From a checkpoint of a small image captioner.
Training: muon at rate 0.0075, 6000 steps, batches of 64.
Data: trained on photos with spoken descriptions (Open Images, Localized Narratives), 3.8 epochs.
Rows from block 2 of the text decoder, named by matrix and row number. Rows with one number belong to one attention dimension. Each number is 128 + 32 x the weight over its row's rms, rounded and kept within 0 to 255. All counts start at 0. Numbers have three digits each.
# v: attention value (decoder.blocks.2.attn.v.weight, 256x256), inputs 0-127
# proj: attention output (decoder.blocks.2.attn.proj.weight, 256x256, transposed), outputs 0-127
v.85:148158104124114078095125150099080121177163171124141130086172137131142127148119119098134155144081133160126196113157127084165122141089111135084156183116171178141146107109105170099197127132119112171118109100198093114091141084145103105141112126108094086172104178117073128121100173144143115132190127074118120062152116157110148042118119133085152187141085088094184135117160082121103117151142
v.86:108163194115166118142212121145126151145102119069129106151077154131099114118099115127071129132099124151128149128128144108082204151126115207119161219086110145148080097129144103088125140132107126097160087137184123103114114113140113150129149172111104081164114124118095135102130147106152157126147180192083175176160110122178160126182120153034134102105088099162138167090177124126124138168171
v.87:115168144101109158220122120122134123110138158142139129132084116124063123196135146133112155167115133109096096108068155197175166155126137077129170095126106090075107121172126132163068103141113191100148143117139095172214098154165103118113152092127142160115136061093166090080099077074117120128134159136170105178139098103134075114151125090136167160145096132153133151181127133097146099162114
v.88:130151117085112121160131130111115085154109164137183115109168135145110140180131142094148162150136120167070111126141200164134100155144087139201135101109116105076140178136099141149157159192169129131140124091087085172131085120118123115127194101127123096164132173182101124094128099102101105076128143167116140149154175107167095157173067095097130163156160172145176139126176159091134185101134
v.89:136121162097166150085133120118189129125101174103062102143173095147137144090139118145118154156081103139078111161133149095109126138139091111103097108130085146074093132111052169148134116111102130103081169126119198134112112167118101070134076099163163146118162131109158144152146109190168013142145095085102127130138108123148116162068108087119139208129158163085115165040146146145178152104103
v.90:155124143127107116106141131063192133148140110206170163087156098118100179121084113118149114101168149161121150121093129060134147067074133153092114132195084124104146060074105116159137128075116150118127169081113125067122189128130140077181147069165114160157137135115093123085113106145095146100167164133110175125182094098123160142102156116146071071165139146088129123164137139149168147153125
v.91:102160122142116112144082098094135177150086159154091145138138091130147149116177131199114166105155102093118146148140155209066102109088124173039157155132122165072107079127188180145161119041145108120109120151127184108176104121134072170107115109133129104102120165125141122123115135117123071111126130145138146124183109130131123118166108136113140143139141162109159141128114093188136092172136
v.92:083155153130165159182154133084158156083133086143142046192088150151199128061132102175104099131147132146091098121112193168069122144142080142069064107138158118119178093204164132146166091063167102145121106095120124170127137083166167129141137097129133100125156081150163111150170095115137126138107093142119133153091117117090073120100197178115163142109141095145127129154109109098138156135143
v.93:092168135108127102084188129117156155108124075132151163077150090043131156165151116131130096121149146094134121164181097157187129141090139089137164172122147122100184128109124169133122115178141184107096133146079098155096139054102117133080204133110049084118099158129080123107150118158120140123111125142139132094120102057127113156149143137127188107171151073093143084201127148093127133141085
v.94:154123113140122102135123142132149126157144079147113128143121142117131124097094106173107150130086102188148105104074125124125167136089142083141156118067118090129174096127084101120139063128117116128044203150160145179177094113161128147169139179135063163209157110144158104130147076173173114131107112194106125102111131184087155150159069144095093117152084156145092160118098151143060157099110
v.95:125139153163100121168116070107163138084143087151137121174093081108121097086180128096186142153140155086167129146133107142107123110102127136197150135104114080154141104122072095118149149146118130122125156127135128100109074115121154141126065127090124121138148162171181101111109145153138103166140177117159121126161121114203085156109116139132152167075133107148130163108146180160095108111078
v.96:064162090096206167158138106092173115180149126122111121091116176164109161088073081130101135190094164139142145100131113108164118082179105155144156093097098192086106144090144128152094102174143145184111128105155127101173064124114112132138077115125132130145152200116159153104191103141161142041164143169133056164121133130094073163106114143138132167137168103152163098136131095178087141164139
v.97:145120164150135140160122120133113134143147066137095114055136104101125134137126126146185081206114155160133077155153063084198117168105111142125156095095073083109150107153106187109098165101145160163144125134111087136180129106180149068151116123160123107125118125099095163098065130132146168151178181118156090100100131148112105140068166143063102152163131117144165108114151141164087186091156
v.98:058106151146140132129133127111211159073127068113177158133127111179147126141121111109134204134109114112151107108132095171095142152127127117140089172130155156133162135107097106198174096112119057156152095203181152092174195076134152125093130170141169097118138142079114158118123150226094134147152081061156147109154096106145161156195146099114092117080098080144113177119099226097142072118095
v.99:101117096117170157110096093146180202166071096143148106089152149211077167094120183079101158132149117134154123088111193159137094112167166105136122118168125132131159151099174119160121208130161120186155148076140113084190095118092085114124098130147151144110144143088137064138120133146151141153102069123122122067113072095154164129161088102110108112127168175123114075049171146112137091084131
v.100:075068087091115128152106125148086150113103121101150106180178085116169141140110120089115070097131118129083163160070177110190123130129162126113086145092132097143128120172079150051163126153139162129110184145165103101064147144081132128120108163205174168091105121182129106139112156141175079123107138093109108112093117163119138066111085125159115191088132066144155099106148133079129130135120
v.101:121142070126167175139134135086156096121152134092121116103092113124105139064157170099210172096097151145173100101133086051165104127125157214099108135113156146170073124070130136133132163170095127168148097157129112129146137094156113119107161142069151131122098101108146094106123148122064092136181114134161188194174127130122088158140166134131133160140104063193140159178140112120178121127117
v.102:141084087172139131122151177073148129104097138140119141139124099103083066111126218119085099072110095129130112155106139079127092116139141162133155138134179129177085100082175123132093147135110194167186154132143194103112183107141103087096129161148121099126145070158116139133148047134148104203072134112094144146078155106074137102144175098094189137125107086112096167131083138110097052129161
v.103:139116196138164130142159154132151133131174091137155138141106118161063133109148138107095094144127112135174133117116128170088172096152144054145182170120119168119111107132158139102130121151116077068088140113148166092080111154084125101172110167114050146152156097091109131117077165096169164159102181071226108126120153164150158160167088155102075124097127095124166051123063168103182121130132
v.104:134087207140085159152108100180087089133213047132183142114107113139087116119153078125141140137128066104118189105205135137153179055067132143144067080150103094142142094166119129106157169118120098133121092121159102161207160186172160118079189203145146166061129121086124149117104119175125096096124130179080184149124122103140111161149108091112119176143138125149087126111149182131139128122123
v.105:167170133158127143179146124152132043127128046126067097140109087115127136091118134171124149156103123064153168159066112129102115115118142095118153119107124169071117162173187137099141088157109075112130189162135161123152088161136144093164088096154115108127172128075096135204171064153097118109160059126112109118118205091158183129144124106103098133105095106135181176088099135076118116125129
v.106:068088114068152110149164128157121121079106162133141183119199146120085135147090157141090149059157130116134149103162173103096114122137137125191159126126140142126121144141161079149155129154151096076100169117023105124149143111141123152168140142114115192130086131161094101216059111143150146140151109082131106139079081124159115204105089112129115138238151103075121118081098177054169099078121
v.107:082111154142175129163106156147159130096150157152079171091154096128105123137169147132151165090120138072126058103103142184045136128158133098175111150132124102110135143073127093090098153110181202125112114117127169135105136117086063158139090105135128157103102201112129155125094117100091161123144160125146093119112122103128166139119111108156152153157181154188067079094088103130107191160112
v.108:129103125113096110138080102065128130068153170105104101160116200106140137107062210147111076121121157090127144137096150105117137111188144147151125158146100175089129122102162130114127156119116090104131182051202162178095124091044108102117119114128194102147084126052094095081180204156166089098114088152149139149112088134132181122145062142132084058172081138174139106158134118118106149125152
v.109:131151096142103120133116030178098121081148095144151198177107100138100140146164134181109179122153061124078110103115107109131098127186065122136085141146138095148214158121094099119143102101110106134148137136097152144122175101145057141088145156163135124133125075172152124137153106208132155102123094071118130086088123126151123138174132156094094140105170159107184106095100127069147078109057
v.110:169174118086177110173118115140137078147097110053200186088043136116149196140142129146182146101103112148104110120145116113142129123089108157146130103158162119133152137106102067111140141167133114067134156163133168164169123119115106143100073098199112157113168099145093162185093121182143162097118150126121121182087101140148103151122117147123124133133177148170111085132075146149114113108124
v.111:133224138099113126130174114117068163160210128142079132187107160138093129143104077085110113104164099124173112114053122122135125131141122163096201119116116182128163121152096144178161087105094107112093146171131125078136154149184130143155156104128145130141166122115093172153094135113134102125164088077080120144172089093136102132120069137126098078125120086179155111138186134159074132165175
v.112:115104163145177132097074058134117054120125133142121140113126136078115102102099165152084138145144160097076162105091120159086127123107101154125159121126143157121127178122130070066196182155130122073232184124117106109159147073116092089172117087175066120175180102145159112147149145102182144148232191149111187109161113192100155133180138049095142162143118125104138137103165140115095148104115
v.113:196110105123093136127109111175159141160152147182144126124127174159106126135102122119082112153149167104140151121141173122111066189147191208155148178171184142196104128068101185124159158114127085142127144123132126157149071117133172105122096129125108133144165114081167122064097117104151122116141127148165106116099092096080131145099105206125100088125116074139140085129139129144132122159128
v.114:169109133143132135076136103095124144127140143210125175207152082110143175136140072135134152106118200162109120129077058104134165122135145092101128103084115090101174112110122134101087122151151129145121136165117116162088160061165125156092147122138124114149084125142167087143116120103118160065122143145136136147044106193164149109167061118142086117142122133131126117108152130113138135090092
v.115:091086139109128139224073167090097119155128112126163104141100092105170131119077158132143068207117111151118066125156121094102095121136097177111133154162112104099171110066130125135124179188137146183127101084105082128105118137126075113103099075077163132113095089199159122119190144139163114130139129164092149160167109047119163141141120154131131147139071099101069130148157116097107154129161
v.116:181139141155065146115095108164082077077116144087104069152100134112149146105142193124067064128107153110125110107119130135118156156104164168099150114174161147135102177099171099103122133071106210095083126155152117122169098124129144049070140107186094166128168184129071191138172107128156132156126100116129166099116127168103073047134175116146136164134106134176152131088130168149061120099092
v.117:132144133138157141130147135122169159103089044136132163170069112172144102170114126168128141094139121113145153197107173118144111147077081127185105118127141141058137092142069149186094135118122133144109084131155101117118118143131172082136135083131154127125121096108140090147164144168118171143055142076126085151132148102152127193141191120103200082153088196093075141094088124147098118098108
v.118:082109084082116198097130183134157123142167097169145117086098146092134077126183181098100135118179133103161161117148115089165123168129099143125099109122200156104134145142095100156122171116152166159153120194134158140167159133153124066157124115077113100087153105156091119102144139152162079146104088115105166094184140166124085106103110147163189138157114095161149130153182067106173091116163
v.119:088135136085143139133126107157144153195109136165114126149145138205120131114108158143079127134183153128119100174125163074125164113127087104143074121152130067072115164132143121135074142102122052166142089075081122090141133147173122126123169128119105131079193164103099118172102078153153097103163155061126148100124090166177132113058135094126144132155155126176144161124102155083033142089126
v.120:180133106143168146145097157196126109115066131121132157156106095140126141167169086168103084144176088149104113130129173145108102147090174123156099091140153147127124148119123177101115101116169099102068168106127076084082129187144194166106139101111130077115171224138133097087109140085123190132096121091139153112111068161096093102068157120165160133161178146101163133107197109139088151124185
v.121:160108154125120121103098131117092137131168109113200111148129103136070114064138113152094125105159121146160116152113082177082130150083155149101115148115109065074105103110096105117128118170102149146062152140133132106181174154145109159158149154066170119109157172124117113136079131110124134132114030156093125078141105134185128129099171135160119133071093087104176151095149160142166076165057
v.122:171139132133103177105095073113134101090198143140092099069197114111138141126105178099194108118115203126152045105109168148076078137100079144144161132096078159070148114128128083156160095155158198115109078173100090157103150117078085098109154140081125123116180133132128122071119137099123140180070130123138122178113183156062152153148155160205181098140163146100226143120154112166125153030123
v.123:159106106147154155139109165142131167187185178102089123143166131138123078125132124135152141150118084115125108136107130133122154191096060087175091163126144086171110180140059115099152039189138100159180151134127100104116122147163138095138150191113128091170134123136128113071118097146101147117103128133148140099159107191119198116131161086126105126122179166125094101127129093140063117149115
v.124:125165072108108159096110136121100113145114102169113154176083096150097174154144135104123101067117088122132167173109080133150147096088115050172135133162173101126109074154084093147122113136173150150149131142204158184127129157147109076130159142173084130199122195126098115119138055118085126068095133096178090099099169161214205147123133090137137102112152055113109131127148163081162154103137
v.125:151098166128097096116128117130163130103131143103184150153153146167086179198156092125134121071130123114131128141075126092103096117118174136121104156160132106119125131194088122077136091104092032145181116172091135125145144165108096140055112159131076120208161143153125157123133105174122116148087133193095090118129163123069097139122126151109160072107140086136094113169101102137163096106091
v.126:100201115145136095146146129132164177176158099131094171077129119135125132159135086182139136133106093135096088054137131096159131147129088154156060108191155084159166147139170144094143157089151138177104075095108158139154122099078144165057121065142100097090119164129068066162172162114156118109125130073121129143147121215106089223150133131094084179079104153182149131121178133123089117083131
v.127:109104157100128130106086125069088153173123091151139098142117168158098118139121135154159151179108153027108139170148115095106136126086133158187096118078113169138091066090084121104122099178153192208163096164161075155119102130139141146152119153142125108160121110152186053134157090082140200112093141154106145120096137102137053107167129103097157123127162167088104136101167121131118089109102
v.128:119131133124147151146117187124160164106164132129161125096096140106151123147096114134142131140156099158143108120164115164138120165153144128124164086152100160149146119146149140113083151172165086101108134141141164078152099164090115079046116109155131148157131164063181156131120089135135204095126100127129118149150111102184185054133156088133180094104122174039125171162074157100170123087147
v.129:106117108111129190165134158098105121111108084123091169117130201070179120167124196114114161114150109139085207122069119111155109119123129133131076118102095157136087049126090145082104170140183155149174153187126103136150135157184135100128172168146126162134079125125127119083141121091165136066161136166171144075140124145187137082162138121089192151159135100110131046128126132083137110104128
v.130:085090164143139138128086096162175093107183121125129150133104158103138130082096120167135159129075110093147138128118133173098189087098149147078116135153127145104104100108123124156119095089147086193202127089105206190116111184092112103178118096116181134167124153123198115142125106144105104151120068126131117124104177115163078083164125058117144187083145126114169212112102110116133138182155
v.131:190127105136128096191146158127146179126143123110139112076097133139064092094115089128142131162125091139140071109098094127161110123118182187080118120147118152104143081137156129113158132144180140129086148190142158103135172114118090100145107107111123155140118145124117103150128086156119116174104089126087108108135095086142128121204145132133114108133102085161136123151071135086174157216108
v.132:125114101135142132128134074142091132134116126139119132058120110154078132070122183078117150126162059167076138094158125133118164168107118154106150058122123151117099158103135098125128144138152143163112110121137116125144088093129203119164127127106082193164100098155108077114150109142089124156144121143157104135124108102115100110139141085148163174093151111193127074078139138100160134160151
v.133:089113066116143128097109174097163098097098154147191137126151195172146113110173184098079135118162127146178159097105159166126138142189101149114155190196156136085198096121128199080107174169076132179122134147127161147161091112154092186135153164158128110123188112106121159125110162160105102157169144181100168039130141094076106139153129121139113153109123167140150194132085086142122120157129
v.134:157092121117132118098190169139161100100074148128116172168128104135168166146090133188155143165101122082138091162139090115145159090128201193115073184083118150040189097154131100086076136091118122052126143151154133119174118138063112167170114139120138150154212146161108091155142079152114109112091137155123116135135149119179097137168153146140120124191143103078141114155123128096132132135187
v.135:053143097132133162127144150170150127092163081100110161132185126144137076138138122155150098128192102140094151138082168176108182105133122159105077120102120186150157175104102108168067114066143146179117134155172086137183174155136073125149101124119204174113120105155143081076111072164147144092151092119120034090178104177159086126118118130123144131131152128117109041085157116153159187098112
v.136:128103163127154146072119146149167147163081093187159094084143128166075098097142097095140130100093124139147105128175188069111077140141126142168128095155202073098126111145113137083097166159109104167128138030157166140102185113110166143158126124076096122084126125156194111176127152072128162139181112123125181153105123125110076163176203122084103141106153103142091144128061133146134136191077
proj.85:138148119151077135148127047095210085136113126162177137112078119129183059163105102169122126100127126082112121153090142123147158116113135108139138108114110145117102126117130106111077086079106151138154125119136132163103105179110190081193128153157133184104157111134101064086092127142136122147126115165114159096084202113143105119084133159159152108106148202167084083108083141156137098095174
proj.86:144177131132148109111143121146110165120099102158130115076137130143146145149138112126114123125128108077144121142156123131174097143109104107147123085153156121145130161112082139185099095128124105128146120178122149143086094076093123156150130102146099159073173132156136166100141195206184107086058155093177127101092128130121152129073136096119106098142093117189111133149109061184177117137160
proj.87:187041132152145099063120142149123157116119160091170130171156087078164110121152123164139109108123094200153118140139152067123104097090117147096075109136091154121102173093154102175203170056095096143136155126077115131130108134115177169139103090183098080127078083208106143127134116141140090088118145075084058120192125123138091141110095152164156109135113126123148140076142160120121133164149
proj.88:080108127190162106069106144149134096134131092143154073094141167107155114215136068126119185122184154124154103090222134095156108101114089112134084082115199128127204087142174157115167112104086112138080123161143151112071114120166134119117176160129076127136141106164114142093129082123089110104158080111152143105086102153167067113131142067094075094072166096171099120169168106140171105134134
proj.89:148094085162056100154139076145109077082168058127145166145082186181110114128167098158138073103138098181157118108103159113139171140106072145098157174127082106133162155066146135105101091132115136203117108103091079048138134116144117153137130152104089138135176122138085132067157126076076201090132100142150134117178120137148165113174148136167125118158182108202152090144088167106085112191147
proj.90:142169086187136171117166168134111121165131169106127153179132160090153124141169110144151148136134131131174133144097162132186127160147160071137113137123216161153086143132165128127123114086077118108198123132083087143141088093108144085088116123116116079148184119163135135091136151107171159109164085155162124121161129116074144107120151187167076090146153115210130136117091119125113148196132
proj.91:116119179132163076129086130137084127138183124166138152100125130161060115110114057116088117133067141132120109124060111067166174121121143122215116141129178098113085150169088132125059138098146107132105174147124144136126102148152118131135167116140114143096136145174106130135112211091130166135153130112095163128093163121119116091079131119109076120162122107174103118098154211131122128145113
proj.92:190152158112123112116073177140086137123153104084107132147183097125092114133114132133138158114085146145152182187120122180144146077184158123162140168146078137120117165128116149127100133081085132137121149190105113113060106117139161163080109120078117101135151115078169099119116174157150188096098123113111063099163120127159129133158063115108160131143073144148120132112121149153136059084139
proj.93:125092105060186155175140150166103150151128146123143135127148119146178164065154111112147164111125102154140130120166154132157084111141177076123108099167183123177086115190138093055079080139107105148147147134191092102179110156156115123079108108136148184121147072119130108105134150087157095094169141080142130166144118114156146115132117180151089156123197090153113155086111133081094147121122
proj.94:115107162135155078060127163180138086119124167172182163136113111095134112149114142104151078103119127143128122126135179108148132123076129101112078124150059060142103144139147104154136157132036158155128125158139112117155126137140104126079138129144122172102171150113129109194137151089105117172095194119149142102210161123140139112139158130167174086084104147150117126149138070128176121180148
proj.95:120112126099157093124112099135104095152216128118174168106111208133111141187161092138118149119087129164094104128096194123126205141125156147090059110124110150152124162095110101086068109090141136134142100124143131092108173098169205161090145085081121136133113168138056138116192138083141170156038126124127088152117136197124153145125095137154127094126098122103124106192088048122097153091141
proj.96:084123163200073074127146113079102117072098095090127146132092093079115144107131125161145105128113113151173144132125145121111092123154176161127124195160182113148101112181157108060119152097137137137133134190104162109111140097045131122157044134121195136100108078114108159146061136162146106144125099035120196097191151085138155105209104121116096133092155133144200138142150125143247157127085
proj.97:084087148114120136124074134123162120082113164144154130169148150154163083113075063045110081115108088142056109077085150150062119074086159112188122123146122161148137133147131052130131118165114094140128107143146063126084104164146129191151113191093154146147122124121149097133107175186150124108091177119122117155158115107168112141143133179183064136163154171122147136114128172090123086094117
proj.98:148158138100177092126101155074136129126160133122117073121119123188075185121163177170174102136107103130087186116110146132125107125156129160082150123186111110143135119169092125129120085155141149076141148147112120111086117136143138095122133106153079109153112089135190150141046142178139125115121101187122097169121142174118119093099152152147158186105069097125136086143166148080123198107081
proj.99:154133129118121090137154143103060104135125130076082134160107070068143128190163118123162129098144148099054104160108134087169150141089125193124119098166163151140185169121156149120093144136105140124126118131079218154104122124165206126115110125195191091118096138143118140122115074042157171106104158128101132198136168093129102131107132157198149107111083087135119135163145107109133148115114
proj.100:170149134172106141138134151149115182096132204147128157152102127129091149104045087171156152148106178115140151128155047163042142106078159129161159147103171162154096078172123074126098165175126131100081074140178149139118109123146127122129132137123127099148176059051117111104172089117117097191164121128086173105146136066125127094133094112107079150106102147083088115165131156086168130122182
proj.101:137162183143107099154178091131082135167137109126104114148114091150137137116170171130058120129113056102088149135152164141145087117105128068154100195161121109091150084135109092142118132102153084152112131141144120114090132104115150119131134092157145121132083177114116156162151196138163186135123174196093164057143193191160142180120158174133079092106172147107109071086116074158135186122148
proj.102:144169154150146133147078125096097162151146184112117120132109114154159169150160115130188126143124099133102180153107104162126096126161102100150084107095061105154175126077106104111169088098130088120091134095135102154126102172168128126162170080090096080146119192112114152107137179102124099086125155116142143113097195107137071206129131111193105135114137151110138069125097142107132139036148
proj.103:162139126169115085164117135061123134110106107083078091079139143083127151205131079154087170108146156106149113053164165073107064162072163141143082144091195158130139102140089146125088132142127179158183099089129075100184114130146151131154138091082152114136132089173174140138164140183120115159094095161095111135084130112165126144102147112147175104123070122109123052147159112126103142101118
proj.104:138157164154196071125179076158150131196112140155143098109117140199094090086081174102100111163127182132095140106108111150128149086207124070160153151090144131091099154140068090141084116142116140119166201097074144172143101111169141147153092147103142101119102120150079102082058108171075113155151150110153076102118146149158137131124131102123080114163111185166120143119121164069130143131155
proj.105:114105125169151114135098113130085137116107135159117169153168067126137108129084114160121165164154171123180148181215162064178151169132111111119105129128135097148115090105125081125177165110149164089138178080095113184117173144083123146110116114133127109137083085139143123100186130147131133204148154126088130198141140142121119135111113131117145071208086132145094088147097144150148133123140
proj.106:136099096168186130090106108121159149205130138151150160132076139130168153103123156068140161102127182134121126118139092127172070126125154097088072105158205129128146137117066138123132133116100159214084122092228151107124048149116147094139115153113134136138134135080147175121154107072094139091128134146126125106105150108114107136122158136126088085111146130196125137125103105082122121148138
proj.107:117123041119106110102078125170176102149053122099123047135059200094158154118174106072098105154133153124074125132205069077168103118134095101103141163118165148172129091147104140145083157175156124130114110154107121130145086114138123113114133115087109179081176148141122116121099117101121151107064103183142115148152132105109130142153164128138079121071173117205168082129151175146180103134139
proj.108:148129127179169160159127156174129072116129049111101161129105080117176145128165123142150137153164091151131107110140107137108148069095124090102147162130147089103105101127103123132147099143106151197072089129093102115112096176150154153169197156134155119100153139182091125121075147098064081169134154086176132097198163153058131103110091119142164118114209177078082139115149165155171080107142
proj.109:089130104141109142104149148081156129117101173146160114126128156087082140104074130077133114107132119101159163156091166090160152129136137163107172116168172105144103149147158147142179123088094122148125146167147160104149074111133147085137140154107111139075166163147119136104088120128129101113135164129157135200098119091110116071160151126150143090177101117171130094199117052121111125113148
proj.110:068073108158124113086144157105118156156192191101130063125194160168109096133103124113107135136134135069131184133161117106145151131116114090062128193116141139201052184121106097127142140123106142171155123157130105134159147137140064151084127109121126168109072195135157149165080150132160141146121157138140143118131173159078125045128120090109157142190131106176099166077130149127105078098087
proj.111:151116120111181141128081144130159074165082085111163131133177150139039135087097131154191150143099127130066131144084088081117099122124186164141128141184105102160100115084127096137140210122064145106114072149151162140151190076132141194133099122103178144129157139099154048147174149134102143139122137139104091096151138169121113133118157156124159110149169126084090156103112104111133160151132
proj.112:137175114124102134133154086098143198077102148143129114141138121134115148086166133153159136078161132074051119177119165124138101141097133117077122130193133077144122103115121189123133099074140143134071116120145139138151152151103138131113100174068105118104104057112107139151133126221118119119119113121183127130091102129127148107088148114139131086148101068179153127201145104150149078061176
proj.113:128117153133162136106148126124102191192136103098122200149138107118151121135142175112160124181158136111152099137110086150168149163101104074101136136090195144096120099169099208108019102128170100075108134115093124108138165093116133132215114059115133125098085156129165104144156094135136086124114163142157139105118173146178114088146107095134120115148133114067123147127125086171103198132170
proj.114:128147117140100163119115155171151099111140138122152136034118159166156125136109152121082039116185158105135091133168169114135104131143127124127077095169164098150092139207120102200145152074133158150150113105086134059171112127135129106143109200114149137085227115063182134093107140131127114149137145208098155098153145071106126101099146123134117149201136164174122136143090113123131160102108
proj.115:156143138153126141121168168115152137101136127149134097148109111147149139084113152164131181102107074118131147161179118119065113143101139138102129120075155161160114140113158098110087068058139122123121109154162167190121157163107126165118164110170169089089124107177076112193037097116084154133088154122184130091140125185135149195101149159091140130098171132103121109104094101150181164125149
proj.116:050105134091088059133127138025125119145169112106131137131128185126133149131166118141179097158143136114117132130210115109093116136133207092076119096078097122189118148113096125091121137119211103178158127103143099141168168110107131131159137155095113153144067098094149108195154167124123144162145125101183124143144097079117113116123087110102134161159137130154104125116085136126156141107113
proj.117:091136176157148132126124114075151124173135166157120110083143073138086173169115144119131155181128142154116197111107115111128168098140083128115056120129126128108155175122171176130106072143170131130140154152133142136111166115133109104134063207141057106123135166146048085106103125180202102095146082075121177113122140125136157109127102182135043120162118104131113091129165139143171114177118
proj.118:172176193134121121114146106076160141114108193147104159179132111111118131142079124160156099124139107125080139235113155101118090140103083155077102168123116159052054135105110169108105127103136143144107172083152110134124090100104158090126148125114156115141137099125093094169143148106161180121163122055124083085090135087129164147085080131089087102165088146152073131059159154123075125131145
proj.119:129094130179107028094097112137182086102150091126173094139070129071148128127110117103169193153130125163109128100099173140099086142160177103153121112145084173111091140140134103099211110079074143139075187113145114116152118122117161112127145153114155147137124116130205129134116164148112185168179146154078126154125141114161158115148095156138086116144171116093119138088162154112197167132143
proj.120:088166143102072106109114161087155149097167126108151155117139202064116145151081153070136099141097110100192097178107128137070140160142101131127142144109175158136120137102188085115125158142091114128137060152168152144095132135173047079154147145127086166161118110125167119146109166112188111111186073111177128146128079147097155106147076104134137098163141109128103080133116118134119074149084
proj.121:157129142096127064141162152126194137170107110151088084118155143107134081178136133104093170149173159141126142103123178086140076129193098142085163108124109107108166145135162167098128105077113126079137141101142066173109094146182106125120137069136107119106135078128163097109150119112090104161092166128186168171103143144150151115120078120146203154167110142137146056081094107147034143202125
proj.122:107106138141144109170192154141136114152081174111138123160122124129160124151191076106132078105191140107067137135070119103175130130113157162119161144147136159117044150105168093175157128178051099119122115088151086147096103153099114089121118198123090145166097157151144076150102161104088127124146117150152127054134110124162137129105107140110122153115133167140098104099124123166111129168099
proj.123:158142120094067059135108135178142168087132123128162082097114186129132119148117127119136131125132114074110114139121129189103095095076166157119149117109119136085120092143132178144153125117116180022084145112156135141157148083156080092081178117092083127127151136136199098135137166069169150194148100165147125135096139129150104127072124134130197130117144101086116132142120114165121128081133
proj.124:124145154196118128143166075144194157066170122133170208118108104111126099155117077167126135133102144151111117118133130110110147117152136139035126184081123144193133182178140101194124151130095163121086213163091110103179124097091098174125097180094129128186135160073139116086156165092193143154096134150105151100160108108110108133076144133145113111176104128143135156143161097109080129118141
proj.125:104139143092173102128126085110181130136148139122127117079190128108122129099124194098126116155105097133117163085114130122161128147114110132100158160103149178141123137091101080095099120098156158128128133131175058111127124117082123111230064100073140149111102149120159164150160159176094128125155134124114126147177082159109117085161115105123145120112135131185152109090164144102070104069147
proj.126:151139135139090119156080146104096091047183091118174062112187080097133111124151152125098146175121110176163155185122184099085164162138169137149160108085134115121117164161183103174101099105109134144144082153077161151178113149151169160107108148136132138141150132158163118111098133165120139130160124122107130135111085102119165063147143085144114101191153093131118195161136134176122165149123
proj.127:146152140158063175120154147147080137194172139082108151126148151171143166111163120113068141124151097129141095141113117107086122140162128153112137092166145131077166162153187166123145176069102115138136113148193138108148149115085150075083109135147103084124099137120098122158107156161168065136133134079144118098148149118155137131115132133156116184160038101127113153175116066144181069139155
proj.128:091068107105123143106133166121115208151112118143094115105192077082101131153126120083097157097109171115035183120144129113126169156121133148142154170140110128183131156126116104072098113093106081140191173149132140159136144150131125139068116137215176153156155112106104110160108186117077083183170144103136131132100178095160102170106142126192175112163174127145099121156032065123173115128101
proj.129:131091137115114114065146200113063157137049106107149140110126108104170105138194114143101103152191108118161108147132098145127109192138102154185103130112147085141109128139096206124180118136159140131133146110108163175103104165095123169117172112096200082181169109094114144143115086166094135131092112099141124131166150115076174170141185116120081084177059091117117145142097090131174152103096
proj.130:167108099135087143134115123120092135158163172154132128114188097111091086183118142093139078103111133116092123096140142123150088143137131193197127107140107077107182163141124070156054136169108152141112125158153097099215139095121162073126107146115107096096132183111117148131156152142113147196137087089132177107110135079128186068121138097096158133093208110118134115117109154102140136138100
proj.131:071141149095109150093112090102176140119110132176132084124121124134116096121099109147129168124170135141162127147109183131086101166043093130131192137124150138192155209134151115143125136149094166107098062081075191044199151154129121134101126128143166109163110110143161119111100111098114062128158142134073144135182132133144127096084153123151099166181174153148155110147220117166125076151208
proj.132:173164151089100124140105112143144124119113122090092139138125154135141145125118140114084140071159114098105097117087129113186075113159167095164098140145139114121113098128121132106099102124163118123125102103152149121154178066172100091097102168131183097163089167141110118135124150166211149094148116098155173091104131170124168212113149114156108120176104152121184098125102177111057173121102
proj.133:103098053148077129170174154090165195130116140067148140098129126187116186135123138092132105144165147102128155075143092073177140072151123086113169113118137099124079139117167088158176135147179144111143157127101141135094163164159178103122118106079084115183110162124137128165132111103130129098118066123175094065162089141119069153076106150109123108124137078069117132111153183123130088141130
proj.134:109120143143092069120130138123124156120108171215204096103073114104132108195106158107180114100102086153125162122152119099131163061075161125160158113111134134176089118147119147084149186108104116105132100125104075116141134177144130100160127084102158168134135108124122108093164153131113145169204238118177125146162091133145142108117178115101150155108094184130095143086178152156117153128131
proj.135:165129108136130137165137145113135146134098171119080131108156111093147116141189161145141115157098120114119088110150184097100142085135161131142147174133122157071060191163145153168204125148155137086182101090088136120085105152116118114219104084122122059176188124134154098147101106131071182109074151153137193164146107133083126119130086146128063107123146106118102095122098163143132128170144
proj.136:100203107121132149170130142095159087126172141137166102148174130101162184144111123120123145093153146074124082093123127141107122177094124112140158129067175128156169111101147082199147103156141119092102137168135125134182140155122132018117110144157127097159122126141118166153100123174167128122071127166122092146154140102135089081090102142159144119142126084084111118111116146195102123121123